python train.py --fused_qkv=false --qk_norm=false --inner_norm=false --num_experts=8 --moe_every=2 --expert_mlp_ratio=1 --width=256 --optimizer="muon" --momentum=0.95 --adamw_lr_other_params=0.0013 --epochs=23.7
Rows from block 9 of a small image diffusion model, named by matrix and row number. Rows with one number within an expert belong to one neuron, the router's apart. Each number is 128 + 24 x the weight over its row's rms, rounded and kept within 0 to 255. All counts start at 0. Numbers have three digits each.
Before each expert's rows are labels from the 100 images, of 14848 (inputs lightly noised), where the router gives the expert most weight on average: "patch colour" is the nearest of a few named colours to the mean colour under the peak; "top examples" is what is common among them. Only what is clearly more common there than usual is listed. The data: microscope photos of single blood and bone marrow cells.
# router: slot weights (model.blocks.9.mlp.router.weight, 16x256, trained with AdamW), inputs 156-207
# up: expert up (model.blocks.9.mlp.up, 8x256x256), inputs 156-207
# down: expert down (model.blocks.9.mlp.down, 8x256x256, transposed), outputs 156-207

# expert 7
patch colour: purple
top examples: cell type: artefact
router.14:120118161153166088137121143162133103116132124118119101118173086116092115106147178120121146102143125128157095117125171107085132145123153140137134130160143146
router.15:127145159127181170130105158137116165096095128124102135163131072091143091124146147131109126106099097151106136126102109167118157147102143103105142102141107140
up.0:149112126152153141169119120165153178116120152113107100123129127098138154156134141096141131120153130097158129145115192135103108136108139110108123118117129176
down.0:119127113130066084102151133061136112160127128136140156128134120130125124095113128136116144110142112132086142101163091198164153134158117134143132118158124070
up.1:126141119112137138122111109139151118096153126105142164119086120112117141125108095124143125133141152109093138161148186104102109115122148130140126100092117113
down.1:102175120149121105121148111110123173143126133134107130081163125141131135079156137127113104091116123160110083130135133186159158124128115100119160142162102128
up.2:104193097116170159086141167114113090113121091091107159138109120112138124155113072128111113094117138175099138136087115165116121151076114143125126069123139137
down.2:122149167136096120170110109130123146143111136127111118121170141141144146099134132126147147128147159095129110188123121175141130118143144065122123135138159078
up.3:144169137146086146185156173128134157118114122091135146129154150121083118078119106126123126127152135109107133126110116147107116146118147115139152104119155162
down.3:077106094121141117083106109127101120127107120131097105127157130145186142158118156135122146127125123139150103156107157154126132103068127133082051169119147074
up.4:103148099126136100142122126119126126140110162083149144150126120111086138128142166120117121104108156121123199155110142075150110154160133130124138109105101107
down.4:104123132128146153127085142103137155108113110115129166150160071122116147124131071136139143146108123101110113116118110125085148122107131177127180179118176114
up.5:111172083097122105124148109088123134120143123145140134141140155121170155151139074157122115119128124119139142175142117138164099103109109082114120133110129088
down.5:134176122113129123148123132130127087127161139111152131150092163172114146106148046108099142106087177120117133093136149125156127135159108128145126115090113105
up.6:141101114098097104104134145139146169100130149162088139132115130119063092110121167116130168103098155092127174133148099132137137108142111147097131130135090130
down.6:121128171145164120117135126123123088137126120115164114152128132129098135122112093120127098145139110192156109175110142101121141147160145124175091113139138099
up.7:170111157108093112146109160150161125180155117106115129137097098150126127173149086151112105147124105123116168063163107141135143152158120132162142148137159134
down.7:121128099110095145145114141138103105137155128133098112104102120150143138087143086145128164124142149135105156114124157082179137109138101142143122100112125077
up.11:107138143153142103108145142134133107131171143102174132117141155106120151101103138084174176142161098140120164142108114097140107124134156135185093132156154138
down.11:182117108123137214149108141119166138145125111180119097138111119105133154089113136109111115158086089161119103117128118138102138125151151152125130149155150148
up.12:114142161142107110135090186114122122140126118118138126122110154112113131131098182107103123133093113132124135099154124115124084110168145110098116175148109122
down.12:154142111153123107139132124141125129116099145137181131133120104116120146142129100145149117166185087136148125114092115131119137147140124165136195099083103154
up.13:156175079110136113129139110101094102126158168122151140082099089126133119094090147151098113094119151170127150123127143113133099094131108157110161117156122179
down.13:135161128166154159157113129145108147177114096132094084131131108134064136112085147145151104095100153099141118181116105122106141144109098172114144124105112119
up.14:109171133103126087143158166124129133099113126125104117111134164105156125157137112132109136118078166144115140119112127135089119115097122136108094153155133123
down.14:117128120171098139152117110090139148149119097144098146122130127138114157096125103108160102116193118137153105147129136139158119131140130100161149104110138118
up.15:112110115165171156128134104115134193146146113114126099083110163155112142132129163143158123131145082101125112139105135147129118135182132120128143084145167092
down.15:123127129116101088123147130109098122153151130170128161164147145122161130114108117105108116126131152147167154125160090132146113095131137110120087159091117118
up.16:103146131160082158144163115147105149128120139155115131126145157106155166143147128108098085155148115144130098160168138104121179153140113090120143149108130124
down.16:123139089100179114127105116119138127102116133101103140136173122134096070110085180133146176116108134105131123100082158116135120148121143139131111108130111141
up.17:125077107093145115098118132123165164193154101111126130113076104171155189132157127137102146120136109142133175125178131135137142065154130124106098142136120094
down.17:183100157118144147159129112112112134146155123152180115166135159189168121114132107105126129178100120111072145113153112133122120143147092102159111126139115134
up.18:147127143109123199148112128130138141106133155125150081186109155091145092140103125146113111115124119115119113139115103162128127139150149152093140143134098059
down.18:084176122130130102147136102112178126138144094101165165104105139102161137104151099133119116129128137146121094128166116112109116130140115114142159158136119117
up.19:135101131079120124151085120122121097130079127079143189146142143113117117142119137144169189121144112110129166145125109089118123143173140172169144140079088111
down.19:155082134115112132130141136165169116176117122124099115110183111120139091121122105100138105166122154125120122073124130085128134110073121118127119182160097091
up.20:134142147116162161117166097097098107145134182154111119115135144071113151128079154052141159073091143151151140102098104160099125096108125153129127083121138131
down.20:134135137133143118143143149183127141109152178087165115155136136149101098136109115084092134097163161116122104146131154117160138122123114129133132111139124145
up.22:191123105108106068177133124150113117114118070157132140142171148115098148080113070134094150122170129138147119106095151086140129119151156128139188137132125176
down.22:104187108132193134140099108104139145158152141115118108143113109081139136156112137126129141104135129134130128117120085181122104127140110163131109135118145096
up.23:178128124129120135103129128153137129133141135143124127139130112121162131145145135086117130119161192147115126122173129138200146140146129058132112130120145143
down.23:145126129148135166156097090117157098108149120096130132145121114151097124134124094117145164142110073141100132125133114108131111128111119166171125130139132114
up.24:144145146158118125161146147125157110142131124141119141149189117124113113133108155112129141135117140075157121157154111115156072127093156125156136112162148115
down.24:163117119129133115163172114117174143114151108151104145123125115105152148117185104087130126150160135128100150119097206168151131122139119174157123141124145134
up.25:127123117115049104166143103143107085128138112152094134098136081141127108167188090118148112145184149143124092100095147120131130127118153136120080125075124122
down.25:126097118135151141076133131089149135166146120134135116143093105132153150098118155168156132172091104124138129145111093094149120130191131080126101112137150156
up.26:131133111160129107144142094131116156155089094135138137137149094156169157107123149129103139123124132144113098144155112113135126126107187129138091110114133156
down.26:124146149097161127130091130120134106086108165099140104133132136094070138149170094099142164106087112134125131125134159142174152089143118156122129119162143083
up.27:138167168110131122132127106070112090116128127134173138087142122109120124116113134129120141154117168146139139165115121122146153133108110116148150153162139119
down.27:153099122152148141156153149138122097129152124068124101135111136101102110097165127138150108122147140168138104113086096127107143148061114117162128112182096118
up.29:142148119147077080160138139135145114124139135123133124112114102090116087098102149108153178118133178138117122114120140077108087099161137106127129115139110153
down.29:119170122132156127153123116154155121109116144136130120142140102084116097170103125127117099087140084140134106118096168123118159178111125137130128149147139137
up.31:169134108115147120120127188119134096127136109087119117135137118126162093122153113159164176154140118118169134153144131132087153133156107115096133119108060151
down.31:133157105134096122132132137139163143157163096138148140051147135084161141130190104129079107128136131165112152107135102121122103094126153166159112135136125148
up.33:112156073177108081132142125114123137098145124134125137122100113086156098163085176101180100125167126164112114160155112125161139148127132126154129103086176071
down.33:098137126082118169120155150157143118156124142117083137137140169135088149105132098113102149084115161118139108134089142149132123093116123079142110150127113139
up.34:135154096155166144144094082118122079128173143151115094130096116132134159133121153135133101093201135108080116110121114101098123153158154118078175151132161105
down.34:108088104122112113081158130116131159143145106175098179138143144196096153162119094155102122143091105124165167123139134116119113134110081105154150123093102143
up.35:150131131138120139142150145111097149133111097142111160126103128171144110161136152108154167090117149153123175100109116099120124116143111116145166106094114138
down.35:086117117143136098152146107142135139117194140129102131096145123118112146121128130103113087141176069137155100130146114108103149137171161136101114134155116169
up.37:093117161161144148092135134161152143101076116120134070078103096099140124118161139107124113116189141162142172128068152151100152125120167130097128134144173083
down.37:134112114114123090140121129090120154143141108131106166135159126134125105142090142141123123124089139095105128171208123130154116132107101112129132141132168116
up.38:177126157134190153153111129115144119107127111164116119133152132111142154078129101146140130127163120134143147098094131106137135149119139145146122135117097137
down.38:148150092150125148108132155107107130120133144142105109138161130149096091119135118108088136124087140125107129099103153123204165106130149151152111118128107070
up.40:117078131150139100154140094145121180121149139142143126127151141169132117149133129136144125121154090097127104129103155114132138167170158084147115086098176128
down.40:115147114113132164139151154111150125157122113139131129143125117126148163060124138134129092152103128159125141146144105188127095078097108139129099151158122097
up.42:143136109093093135145107152187083106092159141142144145123118121117093104154132117093150112122172139132109150091136090112112129166123124137126132081119130160
down.42:148132114156135140107145112077161140130119124145094124128156126120149108119112144175111137143095099151153124134149121112157189064169147144119143170141120125
up.43:138134191099183118168141117127097145095120159141110115122128144127117122140133095124119163125131143138109171148133131126122126110134127111124130109128092130
down.43:117134103131145131123115129121133119158142134102124087122138105056112146130199146128137156149088142150153139115115116123145106116121148168111151122149149133
up.44:129166103140107116118124113118139116122111102136073160117105138108125154105144079125089142127144132097111141153167146100130113126099140131118127121118116120
down.44:096085125111131143155128174167102150136149135154145104140127140135129143151126129127178097145099148173144152146081135168097135101155118103133145134130110113
up.45:097177111139118131080120138145107186119111100096116151070105147111151140131159104151179131119100137160129128166124106140129116112107106109125161092092186079
down.45:145114139085143128160164125153157097132163151155130115191141128133102145107121139139120130130147159091081107144125151172139124126103133085138104168164096125
up.46:141120107132106156115156143127148119120145138126173146131117119116129108134106149113108114129137139149155137091147159105136133085097147147138081158106172097
down.46:099118111118154115138075108104140139151100164089143165122095125107117139088112134130096162130099106127106120111119144102144130107145133126121132128154119121

# expert 4
patch colour: purple
top examples: cell type: artefact
router.8:138142114122138120171136139168136136119118177115123109126129126140138082126139166145146090113106080175158120106115170103109145159118140147086111160124127132
router.9:127123165099134127132111164176122133122138093183088111148163121088151105120136127148127145122131142128115098116117128127123152160141129135145110162098149073
up.0:107153167116111126153111131154133141108126131117108108102108135134121127130120113148142106128118161149111125136157101120105122118097146151140129162156115124
down.0:147156100132147093115107083153150118114133140109105130123153099085079071134072093101106153102104150080131155090093125143117133103118171117135132122153120134
up.1:118121148111111122133129162155126079109167113095118180132115127155087114122124069119138113141135132136110107147145122123125129171098166146138119091095127110
down.1:143144123118121118141150144143155080094107124104129125097140122107132101142149086107079159114085142167135149119140128133147145157163143149137105152161110110
up.2:130155116149127117132120180093138145147113155169153099170133130100124134067135138102094148113128081088137124119124112092111145094156123146146134114164123120
down.2:139114156093148143135152169122105121085141119121095149105158098148140116124116128141145181124156126116119139148104151122115139147164129150125143165133138138
up.3:147178102132168130109146126095135154147080116123116149112158083146106125127096141159109117105138173153125104112132110136140158104112132128096119116176144070
down.3:115133127143132125121106121118118199146127176118162175096100152155162115126109127133138130127094127104114094109113109141141120169162118096136113088129128137
up.4:177151128131133160155154138152105123102132084117154121132159133121146126129112123114116115119156174132113145115122126110125114155126131192108131140116138112
down.4:159151099078136139125133127139127082147123120137134136101090081133141141108137106138103123138055145116131151095144160146175165139122142168118111157140103113
up.5:134123092099099150158140155117112134151165158149108144167112122172125135128115140113134109141115153102120142094119130092139088104097106162143104167117093150
down.5:153154120097105166130103168140100146126128136137128115116140114134079116111151105141075109112063154112129139104082151122128136108121130156147137142115098125
up.9:127135108116115092137117080127116115108136119123147156097178110162114113157111138102129116123100138136101101137150121146150122139139155105114125091159119114
down.9:131148150143121166090137131115134117143140136130152128148094150103133186097120107089120114120134105104117131141087121131104095121090134142154144105116104164
up.15:096120128139143132134169097125113123117145147166113153102108121080158108126100101174105143097119104159144166088146095145123131086153139102118126129183127075
down.15:136162125166093116131128172134109074081156142122160128131183133126122102123119157106132137102140128144164094092088135135165119153107116138156129148126128154
up.16:093158135162132120146110110127116143109129112096109138103139114045119105119098115153114155146136127126137141154101089122128118106122148125126125121156154142
down.16:126092151123137122124148099164131141162128119146087135129172153167145129088139158105166127143148113097121126089108108115171154137149140101144074162120119080
up.17:143154089097143156156128069103093152149108106111119118133180146086087157128144138141103132133122128122152154162105154181114094144107155133104130111171140131
down.17:097125135157124133124114173130130068102134139109152120172102098160125112101128149132114113105150114095123116142156097113170088143136102162144113128080142149
up.18:139125083134148143164155123111136162131120153165135111119163162101132179120117139155092119137111145137139138139113123159100106122128140096125125141177146107
down.18:151107133127128101113125127156120141107102084121162161076131103101087133118103143150152117120153161135100129086127092089085151161144150103117129118099108119
up.20:080174096172173105141151122112150142116114138101159137140123101141096115148072117127134120119150093173177127113105146118122099096097139130143117114115173165
down.20:158113148132095144094106083111124123110144115101172168137118175158142168155133097128140139137138095110113146143140120151172105177129128133163158063120139103
up.21:109142082141074079147145129151132158130136116153109190130122100142129126143108100163122128151116132177121141147098145115095132125109138107145137130118128106
down.21:132151141089183139098138133153101115196140139125157095151101127141141138116099094129084160119095150124125139111146193141139134091156112124164088117123109134
up.22:138112107148116083168149134085110121142103099158117125117133091101120129079132088133142124138122120094147148144164102136179120072115133148127137114116139127
down.22:159122115099140154119110160146102107101151135140187123174106117147151137128138108095132137134091164111098118106158146140138153159147110125174111114099136089
up.23:128180148127133147159175148177134108118148141174168115115158180142129136132140134067099096123134088161098074113141118143145146165123140086086110163149140132
down.23:102123139121071086172117164127135107114145176150102119114116124116089133122142109128053148095132179110142119128179131126103127117148156116090123086148158131
up.24:128151139134154118106137111136082123102143099117173084159156119085107107090107165133093141157111134150138145199190122104123126104144131157121154110109122163
down.24:085151158169097117147107116150131073096127126159081117099147146184074154121186138107111140107141115105144157137097125164143094137148141122116110140110139121
up.27:122085153183130138144086167078151126136103123102078145134095129143180122134146129122113143121139120111094098131107141157107073148101137116120147156106120137
down.27:151141120133124130160129148103108121110143158106182115102124133107107093123098138127142143105123104109122151096161114150114126121142081139114150127126144163
up.28:136143171141172140122123143147078093131135113138160133133130147087124157131139145127160139136117122114151130119165121126133139116124121105135138128176110140
down.28:138126150104144156144121079120161098122120152090140130163134131127112149154147104125122091114125155145164142125126151144153135140071147152159116115111139083
up.29:094179144155143084147158100116139150129140143110134151118129139101126080117114109131093131111130143178140106138144108088124111126139095118095162156140157116
down.29:149146099111114079119118102075175154180130116159162179124132094137159155131089109151141159097129129118154130110099121136178099137148113071138128099100129102
up.31:130144160130142110130091124137155137118095157122144071138114194084140103145098148107110116131198131169173095131128119118104117093081164116124141145093145155
down.31:143140118125198112135141111087137097111110135099141122149169165159125136088123151111127160108105131076077122140110157174153152104168095129142119130169171109
up.32:129125152138164099124161146165112161127196095104178104091139135097117119140128124123149122116131105178106134125143131107112105083139158096126156079136143205
down.32:122158098133149149132118086131135099096100147091118174138104120161151133121130128125150150112143137146140132110106152161124153155098130111120138141104128077
up.33:111120155186175203082116144156099117101178145131093146160111132132116106157100165134152118120140143129120128105138131129155126113133112127156133102127099109
down.33:122105108075142113155111152122119150100128115117122133148137088173101108163102140095119090119183122157139104148137125161142132139133137157130119091095130107
up.34:157129127153134147133158080130085125115174126165143118155163134144101123105131115105101125098120188122142111113131110173142086109110104144185141107110097088
down.34:099124108084102159093111141103121148129127147153122138119079121122131153127098135184148170162081166100130155131051153136078129118097088162134123134113119131
up.35:116150167132144145116142126123133105195118112111140122124125157121124154102161166116113123126123143094090115104105143102119143142084122167132122124180122120
down.35:132127135098162130113115134132118141095114144152151156145194093079132153169150142117154149108174136169131117150128148161169154158126129132126123137109146140
up.36:105137109180102104100112109086164158099117137132157143115104106095133150151134165107158109138159164116167152125134105137141137121089103105124156108139160099
down.36:131116150113143125131126155140133134147164141146164130117097072142125121143170120176134132144113113146088127110156138111151096088179144122120152124115118099
up.37:180111125120090154179168125115106116133120121129116119137122135162141134136113109128148103104058165149097166131100130089146120107101143141116125125164090143
down.37:160153107128142159169116149110117152142157132125167084094100123112096113126172108114099134098073160168107162109141157136150133084132145154084118155150129113
up.38:128134137149110096102122111064170149141101080121130108157151144110154129149089119125101140147126101127170138146116125122136132079112126102153132119112100136
down.38:177130115106103154182134167108115126147156144127155134159091093111157128135156098129130128110099193124077139137151123157159110136143127165137105125159132119
up.39:130124141117141129093114148124129152153143139168148133121087110127137103130082113130149103116103121143141116102165056129118105117103142141139121105146139132
down.39:121120130117138085148095123088149174124146147139111129103101144185116113091110063142132105110137118117141120104139113102155081115175121075134124101129139109
up.40:094093117105175102110135106070136134118134130149128117150140124151154134165079139136103163082126111110151099135154140110103084083110116107108156141134107205
down.40:167154130102106139164133151153132088133118155151142101134102124118119121091157095096129150135126200137078145114128115165162146120124128119120103136108122092
up.41:126094117135148072133098117109150172150129121102152127122122125137137125148132107113114106114150120155171137152138125153104143148125162109121112138143126091
down.41:147123119104117142129158144151138157162133164120125154108119153135117129139112093159159142125152174134092110107134144117111133108154099132155146140126077130
up.45:123085128172169111127117111139121145107117134150160134076119100133090118138157137140152122144161108119105133117137140092110118105173134067131176123122130100
down.45:135171161113157098129159130159171161132136111127164154135085148138106151122103107113137160139127171158106138140136139117123095060114081097149166133134094140
up.47:104103161110148088152128124123139091128134128131117120135121140128084141112119082141112100116113148125164123159126171132146111142097111106075113109145156129
down.47:146119100137117133123126135141100117190132148139105122140105140086177102078068156113117146141136140095130099106137092096111069112142140119105090161110147130
up.48:125108143105113077132131108175121129151130094144114135134148116111142124137139122121135153085185136124115123112150182095127129144127125113126115115159114130
down.48:161159113125123162118140133133175120116109109143123112128135126109132132110123071070141141099177116141126118126081107169135101153111129165152104154107138141
up.49:104120111164111124139085130140114142101121152092085107124060139099152064129127144119104146099095166131095132153136126106099135137139113105130141085121154117
down.49:115137104124197109099138105119169086154127140174136134116137130126095166154111088117129130151191094153158128106115123098108108113130152108153154124111095130
up.50:133112110109123120119091123105088138142125103132133167107129092137091141062143115105112105136106114100082079173130152164126128153105102138120123119159182105
down.50:109108179158122103106134094119135149117121167142133118093107141113135135161106151130187166172188127124127128142103089083094139105125163104125155122106134123
up.51:153141127109115103116120166099144132126152110096128159146141142091107171147119126116094145156134167133137136198155118159119111093118095119165136105138149107
down.51:110119101145166105184154112157111131092120116140131123097165067124183088053145119119160146148122134103072135106125155120092126117146121093110126181191089089
up.52:145119143148102134183129109128154164130138113097150121126089161162104120141160138162168122120131132159098094128140141156137092118152151133102131142154114126
down.52:132115107122124136115128149096114131124159179126147090116138126090107168119172127148135142119124096099092125094128093159120113147145098147158109160103117090

# expert 5
patch colour: white
top examples: cell type: erythroblast; smear: peripheral blood
router.10:100144084160130073155142137121130152095150115149110149104128073085148118158127141159144111083177113169150137137134158120097102130111151132107160110112159142
router.11:144143091124094095135127171101129160119158107158154125135095084101126139160167086165100101109126132137129165149165117126149092105119107121093145131104135113
up.0:126121122156186124136116122102114169134116111097132171138133143161108166147150164115117140176143123155155116187141142120084163146117138130131134142111145100
down.0:114133138097105110135150112172146089118142145172133082128134163112162095106111093126154112089102102122130122076129135137123071116165120105111117116169103148
up.1:135111144116141137106118134111108103121147119122140086115102133137166118116123145091133122137120109136127130117172113151139113127132126175127100117129108151
down.1:114126084171118106134139115142161145132121150131115181139145097147075130146103136157139114144135128099126116145085151099141118121131137109114148128134181100
up.2:069143135181118089159101124092147120157132145131109118097111127167119161078174103103153137134133119079161084112092126113121103094101113083142161180143144119
down.2:169110133092161143115140112152125101090129110148144149186156127080141095160099147142127131148138130206091173137168130131126149172177145166123107069110091136
up.3:093083116139108070109133101159149132097205176099098147143109124161123107175138118094156109140151133108074117155132133104146108158126155136148095104107166085
down.3:169156150125163145141112121109106133170054094145166104123140125133144136079146144157102144116100121109162133106141132144118121105106110107073153148133106159
up.5:124092137110141125141127116144119125124135122111134130121150150142130121087162155092139116163169136120116077127177043135098143126138120141123129149123124122
down.5:128167115158111144126126139120103121135103159136113134119088097118131124148100103158110090111087081133151176132068187078165120125113149121149115088130125146
up.6:101109107178136126144126102122130103171151151123140107090110141115131107130142147123125113176090114116137131117143132155099169085114151142145115140151111158
down.6:164154138069126150126131137126120164100109101141113133135140120128164135116113106145132137108157137144114132124110124143151091177155093083130143088101137077
up.7:095135130145087095122112154101160154082136134116130145178122093125140142116149157090169147140122172085122098139133160144124121122127103127156130098086159155
down.7:155136098102153167150146110147114114172118121141109104090122165147112127135117085168077127095136084168112171117147074116149130129129136101093138182167117103
up.11:134164143118112148067118188157087098165100148088151161129085118143170123137115154163106137108154098149137152105146165128146119138130135154140119131104103131
down.11:152121132155135099196126084101183157083149096165099096133140121115075134121166126090152122120097131091108128142085115139107119105105139090102133118127140111
up.13:124122131143093093153101126166131165157127161140142103136151166104168130149075187133116135141127136096111144151135142130095134153145102107138126129131165124
down.13:111136123121175172125175152097144090123124107114096154107098108141081122106178060112146121134130101154163122097095103143152137111119177115117122125122106139
up.14:131152113127124171122113126100163103129113151135119138159092132136114160120124193097153116131180135082147121103100099156151127161169108153171149142126151083
down.14:130100171120148094149106149172086144127112104095151122109163124128164099150131081148119145132060113159070131151133129115089145097118161096104099136129109123
up.15:105152099090133125115115154084100145155125106104135138134096103111149169080152147174082156102144077123144107077188122154132107089142146161136079126104125131
down.15:118100151181118119146137097158144121098129141139123116126156133145099091153088135093167089160121138161114134179091132082102138158131106095117180134152124101
up.16:152150087133111125142157155147111106122121158128127114134134120155120081083113161102112077134094118121109114051150137101148116079108108156118112138128083141
down.16:114092137128141141129098114106122144138116123132139124103135124157100164149146089143122164124160100117150139179110124146123158180143153113145121132135160141
up.18:091160145158155088090127113179105105150133112141094159139129093177090132143132108159140098123122134149167135112173084112119140126117129120109111094119155127
down.18:166110130124106157169140149104141165132131169114148086108101173073155131096128159105143148133128135126081118161077139168140129119120129133148158138123088140
up.19:180139113116098127116075127153120171135110124105134162110127126103127102139105178177133126122134130140120133158162112141128107185101119167111130121099136130
down.19:080129161159174140125161145138088128117164150129149102140143161154135132127135100094120141115097109143135124114119136125117165054154121112154104144156141153
up.20:118093123146075126141137124106111176165109140153094084112128154109149098085156140090127114145174154148127142096130110135124127082127151090104126127129121116
down.20:119158140102156106116134132139157089110148097107136159141147101149113168167088105161122114107084097111132119168132167117124138187134084150140133108111143152
up.21:104082078098094166112146141143134133115117144147077118104129110106141127102106102151103133150169090106145149119107120100084083118117154172140134137138094154
down.21:164172160149148079158104124096112130133149138113167160159127144163095124146139125132139149091094151141115112127137100151175174136144106086130116112114171136
up.22:075147119149080139093142088141090144137113120127129100104130136140219144150156168131113147169163126137084094150124111103137167105129137117080132131116156126
down.22:167113158091206119142114144144163109128123129139139156135133139122057092108099092131169124091088137089165147083105139141112098144114106146194109138151124137
up.23:123134160140129117121106131168125071121137130094107139128151124096126123162174135124147133107123147124119091120070159134109150148125115194115128152182140122
down.23:126113083134113150129146139097141152122131129149151111130103125167113125097119118120117095127121141113140155148196111109164112090125159061131131144112103119
up.24:123073119116128117077127150104133117164146163112055155135117116200126147126117126150171143123101080099131130099103103134162099104133134144170121111113150089
down.24:111165167157163132188141063168136121102113098136143106131154161106152126104140133092122133134141167139116114142130158139082156162121135082117102111158106151
up.25:183147139147079142094112118110141101113121134108143104124146126136147112141112101158087118127119102106151121137086132144153135164128141148094107089123118120
down.25:161168188115125110145094116112108119145145135101109121156140114131136178093125123093158159158058134059145113134138093159145150098138129157141104104159112114
up.26:172073080107129160123143096113132150122154114100127137088114178122180140139150137152123151129112125105119130120102150110111116136113125121132104124102114136
down.26:079172157135167118127109148158121146125091156143098148164140096125085115102134121111134120132126090172135104130155126130109158126141130131145130134166157128
up.27:143098077147090129107156145103104133135135121137109139124106106118147137108094139096181143136108120106115128111082129114138145089121124109126102126158141106
down.27:077157160108153122140096125158170115106105125120117116119139131150116135121169117139067101100143131147139109132176136163101112174111122123130132135127110136
up.28:100178165102163129104117127133104103103168089108146095117125071083114117112137125124106089116118074145130120166146129121115137153156141167097128118139117150
down.28:151062094147110112142134104152132147161110178151130163134148152180133118140102155134160166164162154107143119084101122108145106113107136116148117129116127121
up.29:135118124119119156084149099121116111101117172132138131118138150145086134120130151138113096090164118099099100119141134135148162139144146135146183080145170139
down.29:131140111124160120162105151121109145158136095124132121125130113130179137127128098104119147143073118152135135125119146117144138118106126099122086170100078104
up.33:116088063144128085133164108139134137111156149138086136050108132116187103151136094129185114161134119160111113115158107121135132164100132114146109122129103133
down.33:124151182109130164128100120132113128173101128124190116168129106150078136121123157127093113120130148121134134118075153126110134107143105154107141107115148125
up.34:119084104122152150083118108115124159140142132112145149163158110107113135115115162084089156086157115103149101118103120165118144115113098168139102118103163140
down.34:148131140133108138140105171148128127122103108144126117104108143132127098122119089156141119144103112121112141128118150103126134113131130066115140130126108102
up.36:147122126092108150121108136168102151145109128106109134133103141101110153152117097132165100149143161144135109135151152147149090164127137091133127103121123111
down.36:087164144081103110105153134097116101097142109098109142124120124090131144128159126143114171058107171115141167150122097183160103083101096101118116150120097125
up.37:141145108152166108139109108126110180141127119133134141121127131162168131126106134140113130107196145111089130107161137120123130121158094105126141132113152135
down.37:125091154115101147094150131113142084111112119093130109121126158110112124132154108120130140156073082132177137136106112141139121116101171160145101146146097125
up.38:160123106118105155128151113111100110112119133145134143140126144114121148067173075136130094132133163130119156087167136140128121116107158137132135100111082145
down.38:128141138143142113128105144154152121139156125115137144140132089152115104219117144147111167094115097144134111164095129113132142157146098106103122140125181122
up.39:166093144119141140119111116114113136136147170097155120144108134161146119141149151135182135104143154133089108089112104140143105138166156109101107109093127134
down.39:099145114144145106155162106144136111125118083150095142120165107117102119107087113107075141153114092134155129118146159111098149156123111147165139134165164137
up.40:148123122132120147134107104117148123107165130142127115139153146092123119191087127109149145124119111137155065146094124160152144140130125136099115142138127177
down.40:103140140126109105113156142142105154126106135121125126127116119124129125086153143146117119116146130103118160120153159104109128103155117118150139138137133102
up.41:135133185146121105126099137129118112126103128158131137127125149131133104117174121117112148104075156133141115141161148104100168094139112103099106112144156179
down.41:121128106122129135149165085119144146143137136081115118127154111149143138122081124118169135146178100127115158103121115132153138141175126153157149126085090084
up.42:145116107106089101111105130084147074098123100119073126131149093110125147102106133132109144113080084128147159102109133120116149101149154154130127149112149100
down.42:145134140151175164137147148158111152166105145152142132115114181136155130135134143119145126136137141152109100148147134146131122144130109107143117120127109098
up.43:132133158102120108100101143151125126117139115151087136107103123121113136136177105168110150135113154158111152123092142111106116126120138125105130152144118106
down.43:126126098148147127176151107121136120130117121094173137153157121150143121125116162102176124110132117112136116128171136135138132149129123136160135107114139159
up.46:133145146113112150087114111140122160112104151140122123114139141157161139181162139123121094114115138147141165152158111110146115192123144149075132110115136172
down.46:147120123153167119169151165117126131155156104103142154144118117126092144066104107106118157133128117082119104146088126137115137059119114089169127133122105077
up.47:147086131128105086108165127108123178153126147127109146114128136178115106125083118186154147130149121128128094125138105129147152127155132085155112099125170161
down.47:113132148135188164148089115155128080086125123135137115136115099088132152130172140075103127128103149121118159130123156144132104108105115167109119141134064097
up.48:113139112141102131126137173135160148095141163143029148122154117104133157122120100124135103129106165127129157138096167116123116106093104198159153152114176104
down.48:147132133162148122126133068125103110150130103117211130128114127145136109131155143127127144125173119134116094121161102128137136175155137058109103086146097173